config.yaml
model: "self-supervised audio encoder (BEST-RQ)"
dataset: "read English sentences (LibriTTS-R)"
train_examples: 15625
input: "log_mel"
win_length: 400
hidden_act: "prelu"
kernel_size: 11
init: "trunc_normal_002"
beta1: 0.9
beta2: 0.95
epochs: 149.9
weight_decay: 0.07
Rows from block 6, named by matrix and row number. Rows with one number belong to one channel. Each number is 128 + 24 x the weight over its row's rms, rounded and kept within 0 to 255. All counts start at 0. Numbers have three digits each. After the name is the row's rms in percent of the matrix's.
# convs0: first width-11 conv (model.blocks.6.convs.0.weight, 96x96x11), inputs 28-31, a 11 kernel for each
# convs1: second width-11 conv (model.blocks.6.convs.1.weight, 96x96x11, transposed), outputs 28-31, a 11 kernel for each
convs0.0 101:143149155112116163152114137163125149128116094138156126109110116116133122136191153146135146143151133107105073130135075135124136141117
convs0.1 099:122125119132154171141150147131074172135117126134127154145088098086127110111141121126119131154130111165159140145120106085069080080065
convs0.2 101:110124135137137102104126132099100136102098109111120069079133181180147144100119147148161159147117114120097141104136142180145140109130
convs0.3 100:137117148132134117127170168126167111124109106140154140151123135155075118150171162144090117159176124149121137139121159155156121143143
convs0.4 099:132154109112137121132151137108146141144166157157127157154123131122088143128123155130166144122121136121139145151142127129124112096108
convs0.5 097:120066107120109135124111094077066140125113138147143136087085114122138125140139132150142139124100091141137091104131124111130154145110
convs0.6 102:151134137137085107152128138160143115160152111111115127108131151121146136168191158146143133097126149126140145133092097130137161105141
convs0.7 100:112145101120105121108130114110135125123114067065097114170192202166101140155133098117141135122168169158185147120086146176167144113116
convs0.8 100:096093105114101105115146129138142137152128117102105112105117154184153146109135112115132147145123112116112131158157139160132135114096
convs0.9 094:115115123113111136115116145152146126141115114136131139136104130128180139109129125132122110137130148074117128124147129121107110112095
convs0.10 102:107134131127138133112111128133154139139140120137147151140148141162128105134174182181150154157148120076105155141131130125133147116089
convs0.11 100:156120161113131147143125127155140112111128128135153113082109113080107118115138147112132102125131159175167167142129130142118108100131
convs0.12 101:104156146142146147121128155172149122128116161102136125138156141099142137141134138134141133142124113160146151147124149130122059085092
convs0.13 102:113085105120080140144124139145171124117137121148171137120129146147132112111102086113106115062048104094113117123151133112123142159155
convs0.14 102:148139145137130108103095134144152098097116143110101110146123099094170111100097126087094086097113093079104119105135105100135137111110
convs0.15 101:121134154139085138155149180153145148158124107117110093130103128160145101136136097146125121146143132137148107103113122127101135123131
convs0.16 100:135099121136149139139120136166138127104139151132134126122119125123132178155130164127111109116102109158160146126114135145131085073115
convs0.17 100:145164162116117093132122135143121115118146150122124142140119089105106106130120151172144129117130103085056104109079119171136115127152
convs0.18 097:128118105159138133141137166106137131100113126152162172207078131071130125124142137148144124107146119120130099102100145165167171162131
convs0.19 097:096119139153142139132137107122113124115105111091105128133124140112140137149155149140164101085121131132120072100144116140146147161179
convs0.20 100:115132168157129091106122166112105112124106113136143108134099082092137124152168160155143136141090125114110115115115115146150133159123
convs0.21 100:155142111126125138128126131133151101139111087107085104160121127162080107107109146121147135138140155125135133091105096110112128101090
convs0.22 101:158143140130131124128159134142128145142109106111110099098115097096108129115139128144132139120111129138135132128151128120132166136112
convs0.23 099:099121123122177165133141126121125165191153148117086124153126135131125110109155151109114079106122144138145136121112141138137134079077
convs0.24 100:170134110082140153165144153118097147104088108170146142147110148116126136162101128166142117135149154163108127113077167150163154135133
convs0.25 101:126137157143149164127173145100107100146140131155135119122139121140112119115129102116176116087122099119122102105128136122124126115106
convs0.26 097:088119133116144130107121130135126150171163155133119113116116121149117121128172160152153150123111078127090109136129122129096125104090
convs0.27 093:137125125124119096124129129134138146126127141145171121117112115112125102105120132138142114126113108128158145138149124127112101111105
convs0.28 101:108106135116118134141144097097112143129138084092124103079099105110133126127130140165143129154146163167162143105125130145111122142134
convs0.29 101:178157163139114169158125097106076156140090115122128141125100120131170113103100096134124145131118119157155130100093113151116150133129
convs0.30 102:151137127151092117096107124173170153136117116103111115114087139117124123117122122119142146126099129155100100121097130151122109103102
convs0.31 100:088132147109092105129141114109140153097089127150118146154123124087068106109124120077088101102101096156132151171143155144122124140138
convs0.32 101:136127138117133134139137128135130119159127116116088097129109157165145134114134130117126135134116150183174157163179189169157140106096
convs0.33 101:110093098139138138125143137158187132154111174125113122099114141118162146132144142148153125122110088095123122107117118105109151137158
convs0.34 101:140154137117111124126164176106065116130121139125113117155178155158128132156144144112102104149135152116116136119090113147100124158165
convs0.35 102:096108097099129146139129107159179123111130151112109092102109152145118125163148163149148124137151120170138151133109135118142139102125
convs0.36 098:128139141125146138109092089102113152141134115141127132138150113116122134153131111091092127177155156126132141132121106079056082116149
convs0.37 097:103138156154132141139104094108092114143122115122156122116139152112083090120127110125121154188165176133134118115143135130145128129148
convs0.38 102:130164130100106122122090121170137107086098141146116106142123132108129103094147112136129153138108124121095072100124120110139110071084
convs0.39 101:095088153102080093098112111101151107119115131153181154147126094115111111116131160157162152124156144134131129110126153147156122114152
convs0.40 100:104116123141127145130130144135180120144143136127126121135117155187092121141154119134122129099094089190184188171149147145107101093049
convs0.41 101:136116168171116135149184151101115111150074070120130098096138122109141147137096140164131137133147145138133123111139133136117098106145
convs0.42 099:084125131157148140094084115106116154139128137153155167137123107123086135145132103100093089122101116109097096139135108126135106095068
convs0.43 101:143156177147157128124153179133132091111111146147111113145158168163101123111160141154139097078113110100125131127113087123118086092112
convs0.44 100:125134133156146120146133116099086118108142128097098094140157150124128102115166174147104083118135135095120130123147111119124131112128
convs0.45 102:148128147169163184187159155167146108144170136115148143156112108099140103141143112143167104136126117145161146110135128113135121108065
convs0.46 102:106096105156161130112138128115115127117099120074099121131137143155156123161150148122096124165164124107166176158109089109130098076093
convs0.47 102:151120122138146117133151157165153131108102113097121137114123139137106088125104124132138145160163082106104121118111123121100113152136
convs0.48 100:085098136115098094118129089125113132093119121103141091125138157145151134143124145151149138105119106119144155121123134151120119133118
convs0.49 098:206133153162159144166161156135116155161139127112102098095102125120139151158164131109148125135134140118158121079076131135107132143117
convs0.50 097:117093142142143107156154147151190140152147137104149150159156134123134137132125120102103106115101110146128117112134148169159158162169
convs0.51 100:130135101129186149109135083092077134132087135113123128105127137152090074106111133134124120132152149125132149135130105084086089089084
convs0.52 101:120146160148133132135096121100133127122102153157125122118130120116132158099118125138123122109103148137129132127095128160144112085113
convs0.53 100:134137114117104111122102115137130073039082119139139125135137128120083164164113082136146136103137127114140116139158138148156132145134
convs0.54 100:090065097128142137161154155174176119127122144102105093139149141138150114165178143127088095086116092144134137149140134104120108118080
convs0.55 103:137169145071077114102125105084098143113101141128143141127128112103131161129106131148128110144145144091081150158085090114107103123162
convs0.56 102:143100141108101074091162134146156094093125155158129171132137135137095112129104143122151141136145163161134134179154160141132077087074
convs0.57 099:099089102124090108137127127121141142150144122143149158125124101126112127123102144120134134123087087159171168156195158093084066109117
convs0.58 099:080094109106126164150141153136144139088078099104160144143105130126168169134135138165156135138153107146119078129142120149131131137130
convs0.59 099:141122157125131162150131104087075076077099103111142080064114139141106112185144137117154143140155166120097104147116132142155174164104
convs0.60 101:118149180109098132169178101115099071083157138097116125149120125110167148160091107150121122176161154136093119163156164129120120134133
convs0.61 101:143117151118139153158113137146153088099113116161108124129145143139117109124130118126129122094150140112150121173167123111120102098142
convs0.62 100:115113137141135137159118088104090098125106139116118086143156130067188173124153116159153147145134125105111087121114133119127150164171
convs0.63 098:137126134126129120099094128144140138110115096079127143153146126119136117138146117133131102118129145146106103136130127137147108107132
convs0.64 101:107075147087089129131136118161112134142129117120118156190153126123133147107100110113116139149160133123088109112116131128157154127106
convs0.65 100:140136151105124128142096127129138167145122126080096122102103105138106127106124119141149161182143157145110102148141138105144180163181
convs0.66 100:138120138128105125107107135128110068106123133150141121119084061064112151152104165145160161158138138084093109109114145144152131118060
convs0.67 098:148141176144130137132129120150124127161135092081088094115120102112165149146141154156172129105130113124141155131100097098127116119130
convs0.68 103:118098125117113116099110106099127157145109117133124149126117131131084096127116121117123128152155139165140134123107111139137128106108
convs0.69 102:169111080128148125107119085119147132138137127117129134199116132161124102114133125097124112146154178148134112105114115111095077110102
convs0.70 099:148129145124100114111116121133140122121140121106098147137109113157117123098109109117161136139161150072095141142148139139149149149135
convs0.71 099:132105132126161163132118140154149188182140143131153137156157151131140165134161161179140104115120105087111108128106113135136175166153
convs0.72 102:120079095148132113121112109123124153129104140136139142138105112101173191166141140118143149117128122128153138119124150155143133090094
convs0.73 097:126164136124124118133132142135151179138140094153143125136162110084142144134120136111117107146147120121124095147141128155132127118142
convs0.74 099:112116144118157131106150173172165091133108107121093122135148142165151108146130144141102128145131143148156135121128150148140139111149
convs0.75 103:151141109125140135123125101144080147144151164156118090096117113103115128113105133139206178132138128168164143110121138157144117083122
convs0.76 102:135100152128108117128134104102144145170146108073152096105125156132145125140150117138147133095117145146155131157127132081094151125085
convs0.77 101:139123176168176160202170147127111122157153098127077098124120096168149142146138149137109124152155130137154164145133101114091106136149
convs0.78 100:136084103109123150158120124141149155133136098114118119165134128125135115131146133137130178121144157150125145148153146162112142113141
convs0.79 099:174147155131128130121146142160139138127103114145167148145135132143138118137151132127132157132083108159115079118116108096095113122082
convs0.80 100:155125122140154135126130131175184184159106126128148135154126127135175141088116115131127146121143095099091096113121119116144133158153
convs0.81 100:116110081148145167167176157140117060098096136090128127161135136135111107098141143139152147145111118161138137138109093123158131138155
convs0.82 100:139104124095096089113148163171174098115104109114097127114139125114144130110117158141110077096168178139135121125146120137153119113106
convs0.83 093:134131115126116097162151149162166121105121144173164109113125131119153143125089103115103108126110110127143136116121126133102107122111
convs0.84 100:128110122145110120104105092092103103098119111114129139145150155153127115082138162126136157143127123123125113094114112102076135159133
convs0.85 099:151152152172139147130130144148152162107118139127131109148121125123091110105122124155130174149144123180167121136113130099114116115094
convs0.86 102:132135127139119108102123114135120113131118152147163160159127114124093099120132143136139131124141170134132102110104154152159133103128
convs0.87 100:071097108140114139142124109088092139120124126130105129114122148141135152163135131144139128146104146139121160092120131119130132105078
convs0.88 097:127129118147142153115141144127127156133151139115135084069121119149141116133144124155143141152132116103111145132138151165141125097068
convs0.89 097:100138151142152117120102087116113100113113128105096090110132159172054066071123120117106108126125119110100070122150135129108088091097
convs0.90 100:105123088070094121143141140113113146124104138136123098120112140106129150157104109147168136133132123138135170178130116124120129122097
convs0.91 103:096143122151133122081081077109137135129128142130100088117142134137119149135141130130082113079140164113101098123117130090110154123118
convs0.92 097:135135133137143155158162134106077124112147126142165135141149148132110115119126121118109115113122135142136111137146128111096124142159
convs0.93 099:126109094107117115104114119113106129091086114139131098091119121108160147144135153175153120131140147139154179167129137113141138179168
convs0.94 101:159169144162154146115167173133127109123125155159120124125113118131086136120120123114093125171141140117092113137128137134164165129185
convs0.95 100:138130125156162144114160122111117188147120128143133139128125129121098119154154157157174140170172153156118130138134107100143136157184
convs1.0 102:145152134164116132143106129149167132107094074110110155090082139124095145146128144121125114134136118139119142127096147153189211201173
convs1.1 102:143114126151147084115144092072059144167128101121135101127122141116114145165167166153162113106108115149178133104147124137136121163153
convs1.2 102:085148099115125136115148122103108153120118092114116113109101126129132121123126089163168162137132145124094099070107092141157147134153
convs1.3 103:143191177140148162158147121151169108119130152163180138120148122099150166117126143108138156171128103112128112136180154156135143127113
convs1.4 098:153108165142114136142165155174187118125131111108116143159110136116127135103085109113133128117133117118123162135160115052089142138107
convs1.5 095:131167142136126119106093110107090170146145155132089143146162143109133149139151155132125140127172183163142136128106110103131140183176
convs1.6 102:137140115101138136140131146145124135140125108102127160150130151125131129087100132119143125104101122108090149125128122159161121125083
convs1.7 098:132090091128140128146129121112153127140158155137149145145149154126114131156118088115133136132130148129126096108127166162138109088094
convs1.8 103:144094139145121095087108094084118132146145127128101142157136142157104079096125119116132113120102091109133121142142105150151108115050
convs1.9 088:126104103107107129121118123121127144137129134154110112153154160151124100089091104138133141113097133105126134120112108112084126167194
convs1.10 102:095116115117114131154145143106133144166132129114129124135146122089171143092088108154151150128141192152150118088081104154147162137149
convs1.11 095:138123079103118154130130128152173121141137099096135155114101123115147132147148128123119133111139107157159150104138135124138168154122
convs1.12 103:116121099125143119136143125126108106150129146113115112159139116124153138143099084105132166121130123140145097113106119111104094137120
convs1.13 107:136128133144145136155141140092088151103098116123183152122116125112089086114112111103115151137120122115155152111130117133128131118130
convs1.14 107:119122098091066081103138109111113147115105104130148131144134120120147115124103099110106101117129108125124121097135141164149138166149
convs1.15 099:104116118139155142124110147186176140150125108127140148154142148145072105109120131123108097107092074166151133170187136113138122117158
convs1.16 096:122163145182131110109146142147118128162140139125098135162127117128121122134122154122124162167164156128143136131116137147188165133103
convs1.17 097:109093119152167145145112159118144116107133121117115102143168141156176141132112124118110107117134180109121165163122133126110139139127
convs1.18 100:157183115100126133138086098131142125116079124173162150128105135178117097064133143113117103129106098137131123157134129118131148135102
convs1.19 094:105109093116140156132128111109118105061087105095117116129156111094075084104104117133133104124132112113090104129133135145187159175168
convs1.20 100:140157177180142150154125143139099128144131125079175170154141126105130132116116132162151123110121082124126127127110094104142162151143
convs1.21 095:121116110173154175129091120102116125135132147105110113109119134115126109121132136155137149152171142138083117148139124106096106079102
convs1.22 101:184191123136132140099062109158172157155177140133128117099114149138127143144095081116103117137137143138147152130144130139144151168136
convs1.23 102:098113112115125156162167156155157113156152142156110145192144135129089062071101098094103118076084099115101123155156144135140135139144
convs1.24 097:132139147131154140138156142121100144136138140137156168140138149112124153137121068096134086107095109160150107147150119128132147162152
convs1.25 105:111161104095117102126118077080098165152171179155158154134158174176154112088088109140113099117082099167147118121155118156092072084099
convs1.26 106:103125126152149119124127146132131167143132146138152173187186148138138130147120129113130154142130111132129141109106103113155194173166
convs1.27 088:080117121134129110091096093113094137145147138125151136125135153149104111112103098125103115106102083125140132155142144123096086094146
convs1.28 105:156151144134097124103083091102103147156176145169147113156127116131113093096079073061048088141139124150117136118117115106121117136141
convs1.29 098:161123136155100123163155153142131123148110118097107123154153120094175141102112124110130144163142167150135156190171173137131075097118
convs1.30 103:103123135154120129098125137130140139137098106108144154155167187095156113129150142150159148144144115088104100145135151133146120122125
convs1.31 098:147156146148122108128157170160150147130129153125097087113110118114102129129141071087092110124108100129144126153132105117145154157143
convs1.32 099:128121140117135147110112095115136158140130146117150153129117152141120109136132149160156150139141140172152145154134142134128130127101
convs1.33 094:136123136140110102134161177164153135106107113136154139151128136118132145139112120065094107124135153131142136116105146131134178172128
convs1.34 105:143109127094092123142116115130133154165135085072117125100100120119103143139147115165124100091118121123125088103121123117130099076104
convs1.35 100:148162124125122112119146160163131089158170112101134151148124120108148158154137127128147159132105142170136114090125160158106151148123
convs1.36 098:106130139128105126153160121140116130167167153155160170133131169130114113115118100110134119147129123138141108101090092079140170155144
convs1.37 095:103119137127152139130126134140147170166157139144140147118141148147145151106076131136119125133155184136130122145104118122125133103148
convs1.38 105:155154126143125112103098102135123082076108098085110154154137085110145142142164149146158175135119125112114180123102153176146114115148
convs1.39 102:124156130096092103114127147157101176126131127152168133125119138153122160141152121116132092134135157118139130118112145140165157128179
convs1.40 102:139127119105125127148103135133152162167153158150116104113150101092131136142116126147129132128101090179126115132104083116105110114139
convs1.41 102:125150156160122100097091174134077113100136135149138150144137113108174156151158138140110072131160173167157172133142135124159149110103
convs1.42 095:099104096132101107105099103077075172169157112139154125092099130143110082085087116107099092100100133148146139143139129116088081084093
convs1.43 097:128141131161126130123140133101071174186175154141155144142176192184092098130126168135122117141114109130107120116129153178142122121116
convs1.44 104:135141131156124160139122120121118087104105105137174147162171139116132119122071070129108140164145128084080104106092085079109117121136
convs1.45 100:150127124137133158172136139135200081137117135126101120136137129118127101107115120124142135114120158164131153113136114132104099096105
convs1.46 103:106092109121138134157135134094106156157124114147172138152158144140169151116124128116083102111134112108140128154164138116134151140105
convs1.47 095:163131137157127122125111142109125110132174144150126148131138136154168124155163095126157111118154152076085118130142140146103117129091
convs1.48 100:169152164161098052085111074114128118095110128085079107117127097097124080155139110104096076069086117099103096101142154137119140140110
convs1.49 101:152114117089106111089093100112083156164117101134121082091139163145149146141136155172139148152122132099099164155112160153100063044101
convs1.50 104:128130152146151136159114103123104160167151149125142152124137147118111094097121152143102115123135118136131141145112101091088076082115
convs1.51 104:191175129109126129102127130113060180153131143143121154196124101102091109110123143112137143134095117124162185161144128125146133156172
convs1.52 103:157130111120123139102080114150154157147146134141142162156129163125146113140119122123114099119117174089070082091089083123126136116164
convs1.53 102:159124110123115125137150127130131154120102147122165189160101112140127124139141159123116142142135154111110114142128114108116109112073
convs1.54 099:063116105090089104128124109096104114117132150127117093086133144133101116091101115138168142134122124136145126114144112122122120116095
convs1.55 102:123129142125133106093075131110131116120116158129108091141103129131142114114102139170108084120101150137118135120130136096113132127155
convs1.56 105:141122091111118119154123136143122120111132132140150135132179182157137168155108089126157139122147129103126148161111122133121137129144
convs1.57 108:165159133091069138197156136146129146144136117098119140163148095106138114117136139162146124083105131109130158167150122115103143144105
convs1.58 103:077157123119118165145153168163113131123126156179174129110132148128141095100120095122119148117131154129131146147126104121126132100090
convs1.59 102:147137136146140143123098155152146162139128136100071085098107125123140129152136143130093072096143134123125102113088110122120078123143
convs1.60 102:167113148124123111107123097096117121130139112114121088127117115103118154153137147176147121127096117125119154109092125118114083142150
convs1.61 104:145103126125136148130101148113112121131111096103134130122087104109135121107110091109102068064084134187149139095115133091161172137122
convs1.62 096:147170116124114132123115146120097097157139158114127118142148138114126158138123142116120124130130124143139120098156143145177154153114
convs1.63 099:137137101116140103082132128131145089090128139130110118139101115112127135141142144145174123131128144158152123111148139092077093112118
convs1.64 106:118077098148126150132159162161173131133158145115096117147120096094160121138125149157134128131157164133153142167147133115136118102080
convs1.65 103:092060110090107135128086111121083120123151140109149134140138118137106148144146166158154141164135121107073088144147135109146126117084
convs1.66 101:175148126142173155117141134149156075094131133119134127125091089094171184154143160136151175166139093157131107136120142147121134147121
convs1.67 094:132104131144098101150110132132108136087091102086130100050116128134169126106135122118123105097099071103104129094116139161145164170155
convs1.68 097:106127159155144140106104078092098099118121133138099108135147190189140153134115125106124091093112097119123097106170127105127110150136
convs1.69 105:156169104120132121126139158154159140158094158186147165128110145108087080094105139155150131142177147135117087108142145163138118127172
convs1.70 099:159115097110115087102112169161159159108118122109094095086116155151113100118101108141159135145170148120123115114119109132108111134145
convs1.71 095:143131175189126100140151148117167150150122127157156114108122115139129104117090107104142121062081094105078085137102121153114154152144
convs1.72 106:133164147130158120111097104088104102112123147147151127148139172179150148174155155157114118108116133178157136124094097106139126156133
convs1.73 093:127118135129134143135126114118161145174123122146138146133118135123143129137129099110107135116127121137128114151138116140127132154147
convs1.74 099:090081118124157146137116131144117104160137154158138133118102152175174121147178181147159174172183173119145128139138137120126124117118
convs1.75 103:131141162133172161146146100136147086099128112152159167153149086088181150141140159137133135102083103200131126126134140132114147151127
convs1.76 102:132129108138146124119155138106143147121109122094130108105124103099127147099105105111132100096135170105112150136138141148142150112110
convs1.77 103:125131112117164153148172117098111172134122136127143140185142115116131134112123146163158140115108164127163154139149108119097118121144
convs1.78 100:131142167139112129107151145161126085098107098107123112137138160139130135138133113102119134151145177189162156131144112114132137139134
convs1.79 094:124083148157159170178164161167171125150145152152157148151132146141134149152135129119115133130127130135176165158125122144148148132133
convs1.80 097:156117138112104119132141158150165154157126142123115129119107094121146121157162157139136118133111151080101125117116126165144144157159
convs1.81 095:126098114140139127117148132145118107140131131127174146130120151128131097115115138133103098118154126151110094112138145148112095120143
convs1.82 103:168139129127144165152166144145150110108138112127147158134153141148122101123119116140137137116151155090152127067088140125086076090158
convs1.83 086:074110102114130106087083091125123098104115130128125117153159154152112105069078108131139132138122088142140155164161159136117115103123
convs1.84 104:077099080078110132149154100125108139105074146125128125115119106119099082086127096104103135119137177127094123151134133145169134120100
convs1.85 094:126154170156141119095124146151184109136132144135148117150135164152129108120115121123104103105101114148114150160157165160083114127095
convs1.86 102:144152150127080107115136128149144135113108162159147147143134142111142123131135161095073122099136118147126147140120114073123111164127
convs1.87 096:101140149132145123097120118143124117160153099092112121103117107113129136120110122106104123119145117156115100131124110114168136094100
convs1.88 102:158157146137119123079104114118132095083102109104117108108110118130144137129128149094093123140126140148138155156168120113128144127153
convs1.89 098:154158145124125121141136113118133174167171152155162139114124137134074081077086128105123107117096125168138137177163138090111130128135
convs1.90 104:120106081145142113073072119124136099135153135136131152130118117097136136131146138116130106121136127119115139135107098102124148107136
convs1.91 100:141129149126100087132116127146142146144169122089086100093152134100147140098100119102106097095107116142150129097130140143097081124140
convs1.92 094:143131158185178141127141117119119071074122112095123134136135122123114107083085103126147154140150156166120133142157163126103092100134
convs1.93 097:140093115120115141133139153166184174141128159104130103101093093108180146154131168156122133145116132157129161176127110146135102110113
convs1.94 100:159149138149166143125138154136113117153130122101122160172166148130113137136127127116091117151139138143151136103101138138121110105181
convs1.95 099:138150154134113054106158111116158110105115107121119085122148120126121130127125151156132134072079099151161101117123090096105133152162