From a checkpoint of a small self-supervised audio encoder (BEST-RQ): activation prelu.
Rows from block 4 of a small self-supervised audio encoder (BEST-RQ), named by matrix and row number. Rows with one number belong to one channel. Each number is 500 + 25 x the weight over its row's rms, rounded and kept within 0 to 999. All counts start at 0. Numbers have three digits each.
Before each channel's rows are labels from the 100 clips, of 14848, where the channel reaches its highest value: "top examples" is what is common among them. Only what is clearly more common there than usual is listed. The data: read English sentences (LibriTTS-R).
# convs0: first width-11 conv (model.blocks.4.convs.0.weight, 96x96x11, each kernel summed), inputs 0-95
# convs1: second width-11 conv (model.blocks.4.convs.1.weight, 96x96x11, transposed, each kernel summed), outputs 0-95

top examples: voice: male; the word "said"
convs0.76:494570558491546539512499469499522481476485515483492467489480539493487516504478475465489479514541489487515501507536464494521481494485496485500549474493521478499518489479510465487510526521480489454482489495459526505510482496527525499557505532541484538517516541502500525527454468490457484494
convs1.76:477486512509480488517489492484466517476492471512472514484515469505508477464537479440550521545520512508502512511510476518507526479484504512498493528525491479516444461475481500532511445557514470502489546500555545491529499475495527457510507492498475529472510527490492530492455525526482479478

top examples: voice: male
convs0.26:483489505479546523545457468554473472510507485499503507484482543471517521498524497504519497499458533514502444495483525514453524479489477523480517512476472484487545518498503471494522499454483498481487462466481498475509496469485483481506464500499530501495478495485497449462508418539510503490
convs1.26:482487447530501466546507495513529430498499543479500500514513483517502504473526501502480486454491507469464509491500485531509477498480503492490489491530477510542484463504505506508492515505486484462494448461513487502433488459513495510481485559560502517495459475527485515485507496458484493540

top examples: voice: female
convs0.89:506456525501494492486499558519487476529441491490474496465499496497490480499490479475496526550525512501485506520511470482557514483493486515479495527526505549498565553478497499509475446499518512473533501520493494493501466519491481499448521512514481516486494520475529475542520489551538523480
convs1.89:490477505476534477458495473461528511510436554496516517472479499481479479476522485466474505513492527500510515489474480455514501506524457498420501501505479551508547496496519529505459503516496516485478496488497521511514463519508528529466515518525508507483521518558520521524519470493465490479

top examples: voice: male
convs0.82:496538507523471510475521506505520505524511443483521519488516484520482537494534555476488482525534527490526473528523529501494493468543483514526484469506460448553508561522499557479513496513513529515493518522514452512485509504496513446501530488487478497500471510508490462525504469517527484494
convs1.82:477520467461495492483507491465484520486517480493530544524523493520499480515469458458490484502481535510445446543481487489515500468546498484453483452473466517490485495479499511498495450522499510521492511496522521496494491479514526458488496475486463448521485519490448504514459468510511471471

top examples: voice: female
convs0.7:514541464482536495476500522489467523492507524451473537518508504517514507501493528547484463491505511458443459515503439479524515516507487515467498480497536491506507512509551533488548515522519455521491487530504484555522521529486482481494499512513497519515489465523475469497451486463505510522
convs1.7:484528492513536503492536494482512513519498453510479465552471517529487515508539501557521468476519500511473465506503518496479509495478496467507507505500543490539544492469502489507553532493510536503499495517497444483529508520551491535485564525495501534471480471490482477490509553488512489478

top examples: the word "said"
convs0.11:482483553538488531469506555490488505542489512479497497503476516505499493466499441488459504513496513508523525488508473501532494426466444487461470473523473514528537461519530489486515495477462487485479540498488511489510544488486501498504508510491502516469484472541516494490513501534525479456
convs1.11:474530506461545480495541500483526511484469521535512492476492508548493545495479480492460491510490507516503529506474545463506499491464483498474505454489487472483495498523483516492538473484509488486472456504508481507480508512527521509494496472495483453531441508550462564503488451505491534471

top examples: voice: male
convs0.92:457514478459497532500528494486502465525494436533493508518468518496530520467525486477510516461501451521482454509505489523507437509511487500545538496504508499502483475479507484528490515456494508456494478519482529528480526517480495474515461524464510476447489493528522459537502523485476507508
convs1.92:447491449462510497511569494488523524522467469487492484486473508539489472490509526468543522430474507477513499519475493525510490517516508499506493469517505471535501475488524448543486503524506487503483478484472478505468477548509456484503458500475498484532489491457510491498523504469496500534

top examples: voice: female
convs0.66:459490526509488483491548483513485501480431458522514475508461469519519593468500455494498491539476524496532500494507518507507471452555448479471488496499500533495491477477538498530502509494524482511486489509464481525533520501510511502498494492520486491473475519502503506485513521547503489508
convs1.66:451456450483505493506529526478511533527411491526512481524505495500489478488532475491488509531487506513538515520488483467507483494525459508496501508499459502497491477463504524513456505448518477506492439516476548486493500496447505477493511522520515523460518520509508492519503476473465522480

top examples: voice: female
convs0.1:529528474484510485509477436520510514487516548509467463549471487514519464497498495475516502523525512474466473521533511494519490457495487474445504531464538511557476456466518478495510515544510498502507506502525476478516533497504465505487527529501501497454550536480497488482514517521520515493
convs1.1:523539464495480505537478476498476507521517507500486486535468478461475513500486484487527479541518522472462491522540548463507497490472458509536511478488475519532459485477500474512493534486495525516558556497499503437488549504467492534485488524461511481487531481530502504488507481525508505489

top examples: voice: male
convs0.94:453461475502516535454496530519499487505529543507499486465458497478468503500509483470496468503527483517527535445473499469517523507530490523500535485529484478513466478501490481557477442503488448497471444480501497495484503514528508485517485481526477506515479528506485501474463456504525526490
convs1.94:475495504471448564461485495485503487499478470504517491515545505512468488503507499419485509504467525517452517465499509536491496492490474492489500492513530510513475486495471507514480429519470479530514474497494527469504464509497515427515462491544481510486477488480517490503495498507528487463

top examples: voice: male
convs0.2:520485488523509509502486548534494467512493517504494490461539501478520472490475482502516480451497432449438507474442493512500506506504499520526513503521483515543537487459485475486524516499529488458521517532520464538513487524513504508529475503512478483516503520475483474493439494532493476526
convs1.2:464504527476513450482493524492515493486489521487503482480557470525465466507568491527498501467553477517528499509528495523489550450484505496540472491542514521550515523485532502505524500522492482511536506504514498467540489478496492496505525517525458508511535541521484493522528539522495483508

top examples: voice: male
convs0.49:487493483549471474529485508527495494502505473497524480510476480505413442517457443459464457528516491521489532486514519489494476463476508515509527502497465484508504526491474481474522471469503523484490507511471518488528485469545465459478491513497493476520475494488511507501519526456515473491
convs1.49:522476474518528528522517479482523428522533506494511489522509489502516525488451504461491561499457502496510526500509461499512499475469487462482505502548509490468502440520503461485507464522471477490485451514511490463499495533489539515531510514492461490471478502496473518491470485446482494487

top examples: voice: female
convs0.22:483478500500545494447485515494491505481428499490502501493472511509529498521538472490494507529472540494500467501506471472501543490513450500472497517442520505484473494493560498493475485514505500458500525493465507497533506539498508495473470427478477525454495475472509474487533490519504517474
convs1.22:484448467502503498461490520487514534533468474455510480502507556470498511491524486501477505469479542480500472525529515500528499502484469506522521509530492515491484470529517500478472497481517489521505462505498542477504515571517505475480485485474510489423515485472514451487520494463519538530

top examples: voice: female
convs0.24:489504511526493467517491543496520469502458524496460506493492521481491450494493510532478515494533502479525494518471516497544485487509507501466568459488461498510472516484475431455495511499488478502510511502535508507529502516412534489474491535512478504514534466509468532528510509504493505514
convs1.24:496488506486496447501497494459489505470493512485486495510499513494500550484503541501484497473512478478496497475524513504486488524529485473512505493509501424443500476494505468508506503482498485510479525462540461503508490456470522528445489441479476485494502489514458538498456538443458493524

top examples: voice: female
convs0.70:463478496476504518536500485550491489537500533469461502493500510502542471459489547528491503508504506500459457509472533468512506514521489514513484486520500511498499436490504511498445519505525519508499528488522506527499506526516483516480526500518497496483475539475475472486549481402516507508
convs1.70:557512494515523508519460532483495503464467533506510476461474500485487536506493496517530473479501513476562512499486544537484512517511515524523523457463512490488490497505489495489493504497483485539509527497553490532543488499517504532466544530536530489482521545529473478492501534478530445501

top examples: voice: male
convs0.14:500465492554516544541469495504507486510466524519505553456456486418469474480477499496526487466497494522516500455475496500505483521470475477529496511525477518499497490463507532513487454498494479483474508478470515527494534524512521519507502506498523504501534525530464477459497492466465491526
convs1.14:494479549462518536476497533510465483511500489510558517545505514519516470529543488518486515521435505512513499498497526502499512481499478456510497531512532528554494498503491482486484429512514500512499522489506521459507507493516521437539468513545490523517493454492498500474498508531500508535

top examples: voice: female
convs0.56:503498452543492510552497481513517485469469483493531484512554460524489509491464482525496545518508500480533499513524498488526504489536531479508468498550502476513466461497481516518503539518474477534513504515535458511532535463492517500509501504477488497458501447490532521533522527535464515529
convs1.56:512463510475486547518463471505463467500469513499457516497518513449483547471441506516498525509499490508520490500461506491440449487516485533511509478496488483534458503519485520494487496497511461490497552481506531513477529478510503495450522471517480490481523530518490522509467457484499513542

top examples: voice: female
convs0.93:460451468475459511525481477508439478538470511536474479466517492455469502485495485508493499527505499504490490512474500480517495501498523459500489501547458482497542466501546541491519493503535527469531491487521522505494522505443492508526482532505482496516485487498495496528553495442527478496
convs1.93:514502488482508501466492516491463513446478549465518492493518497516515529511512485502476470536498518489466533503525529450529539469500498520469470489482512463478456509507521563518488489518481518468458562495539548515538462480473504522477495495511477461484530489521504528507515484496498507503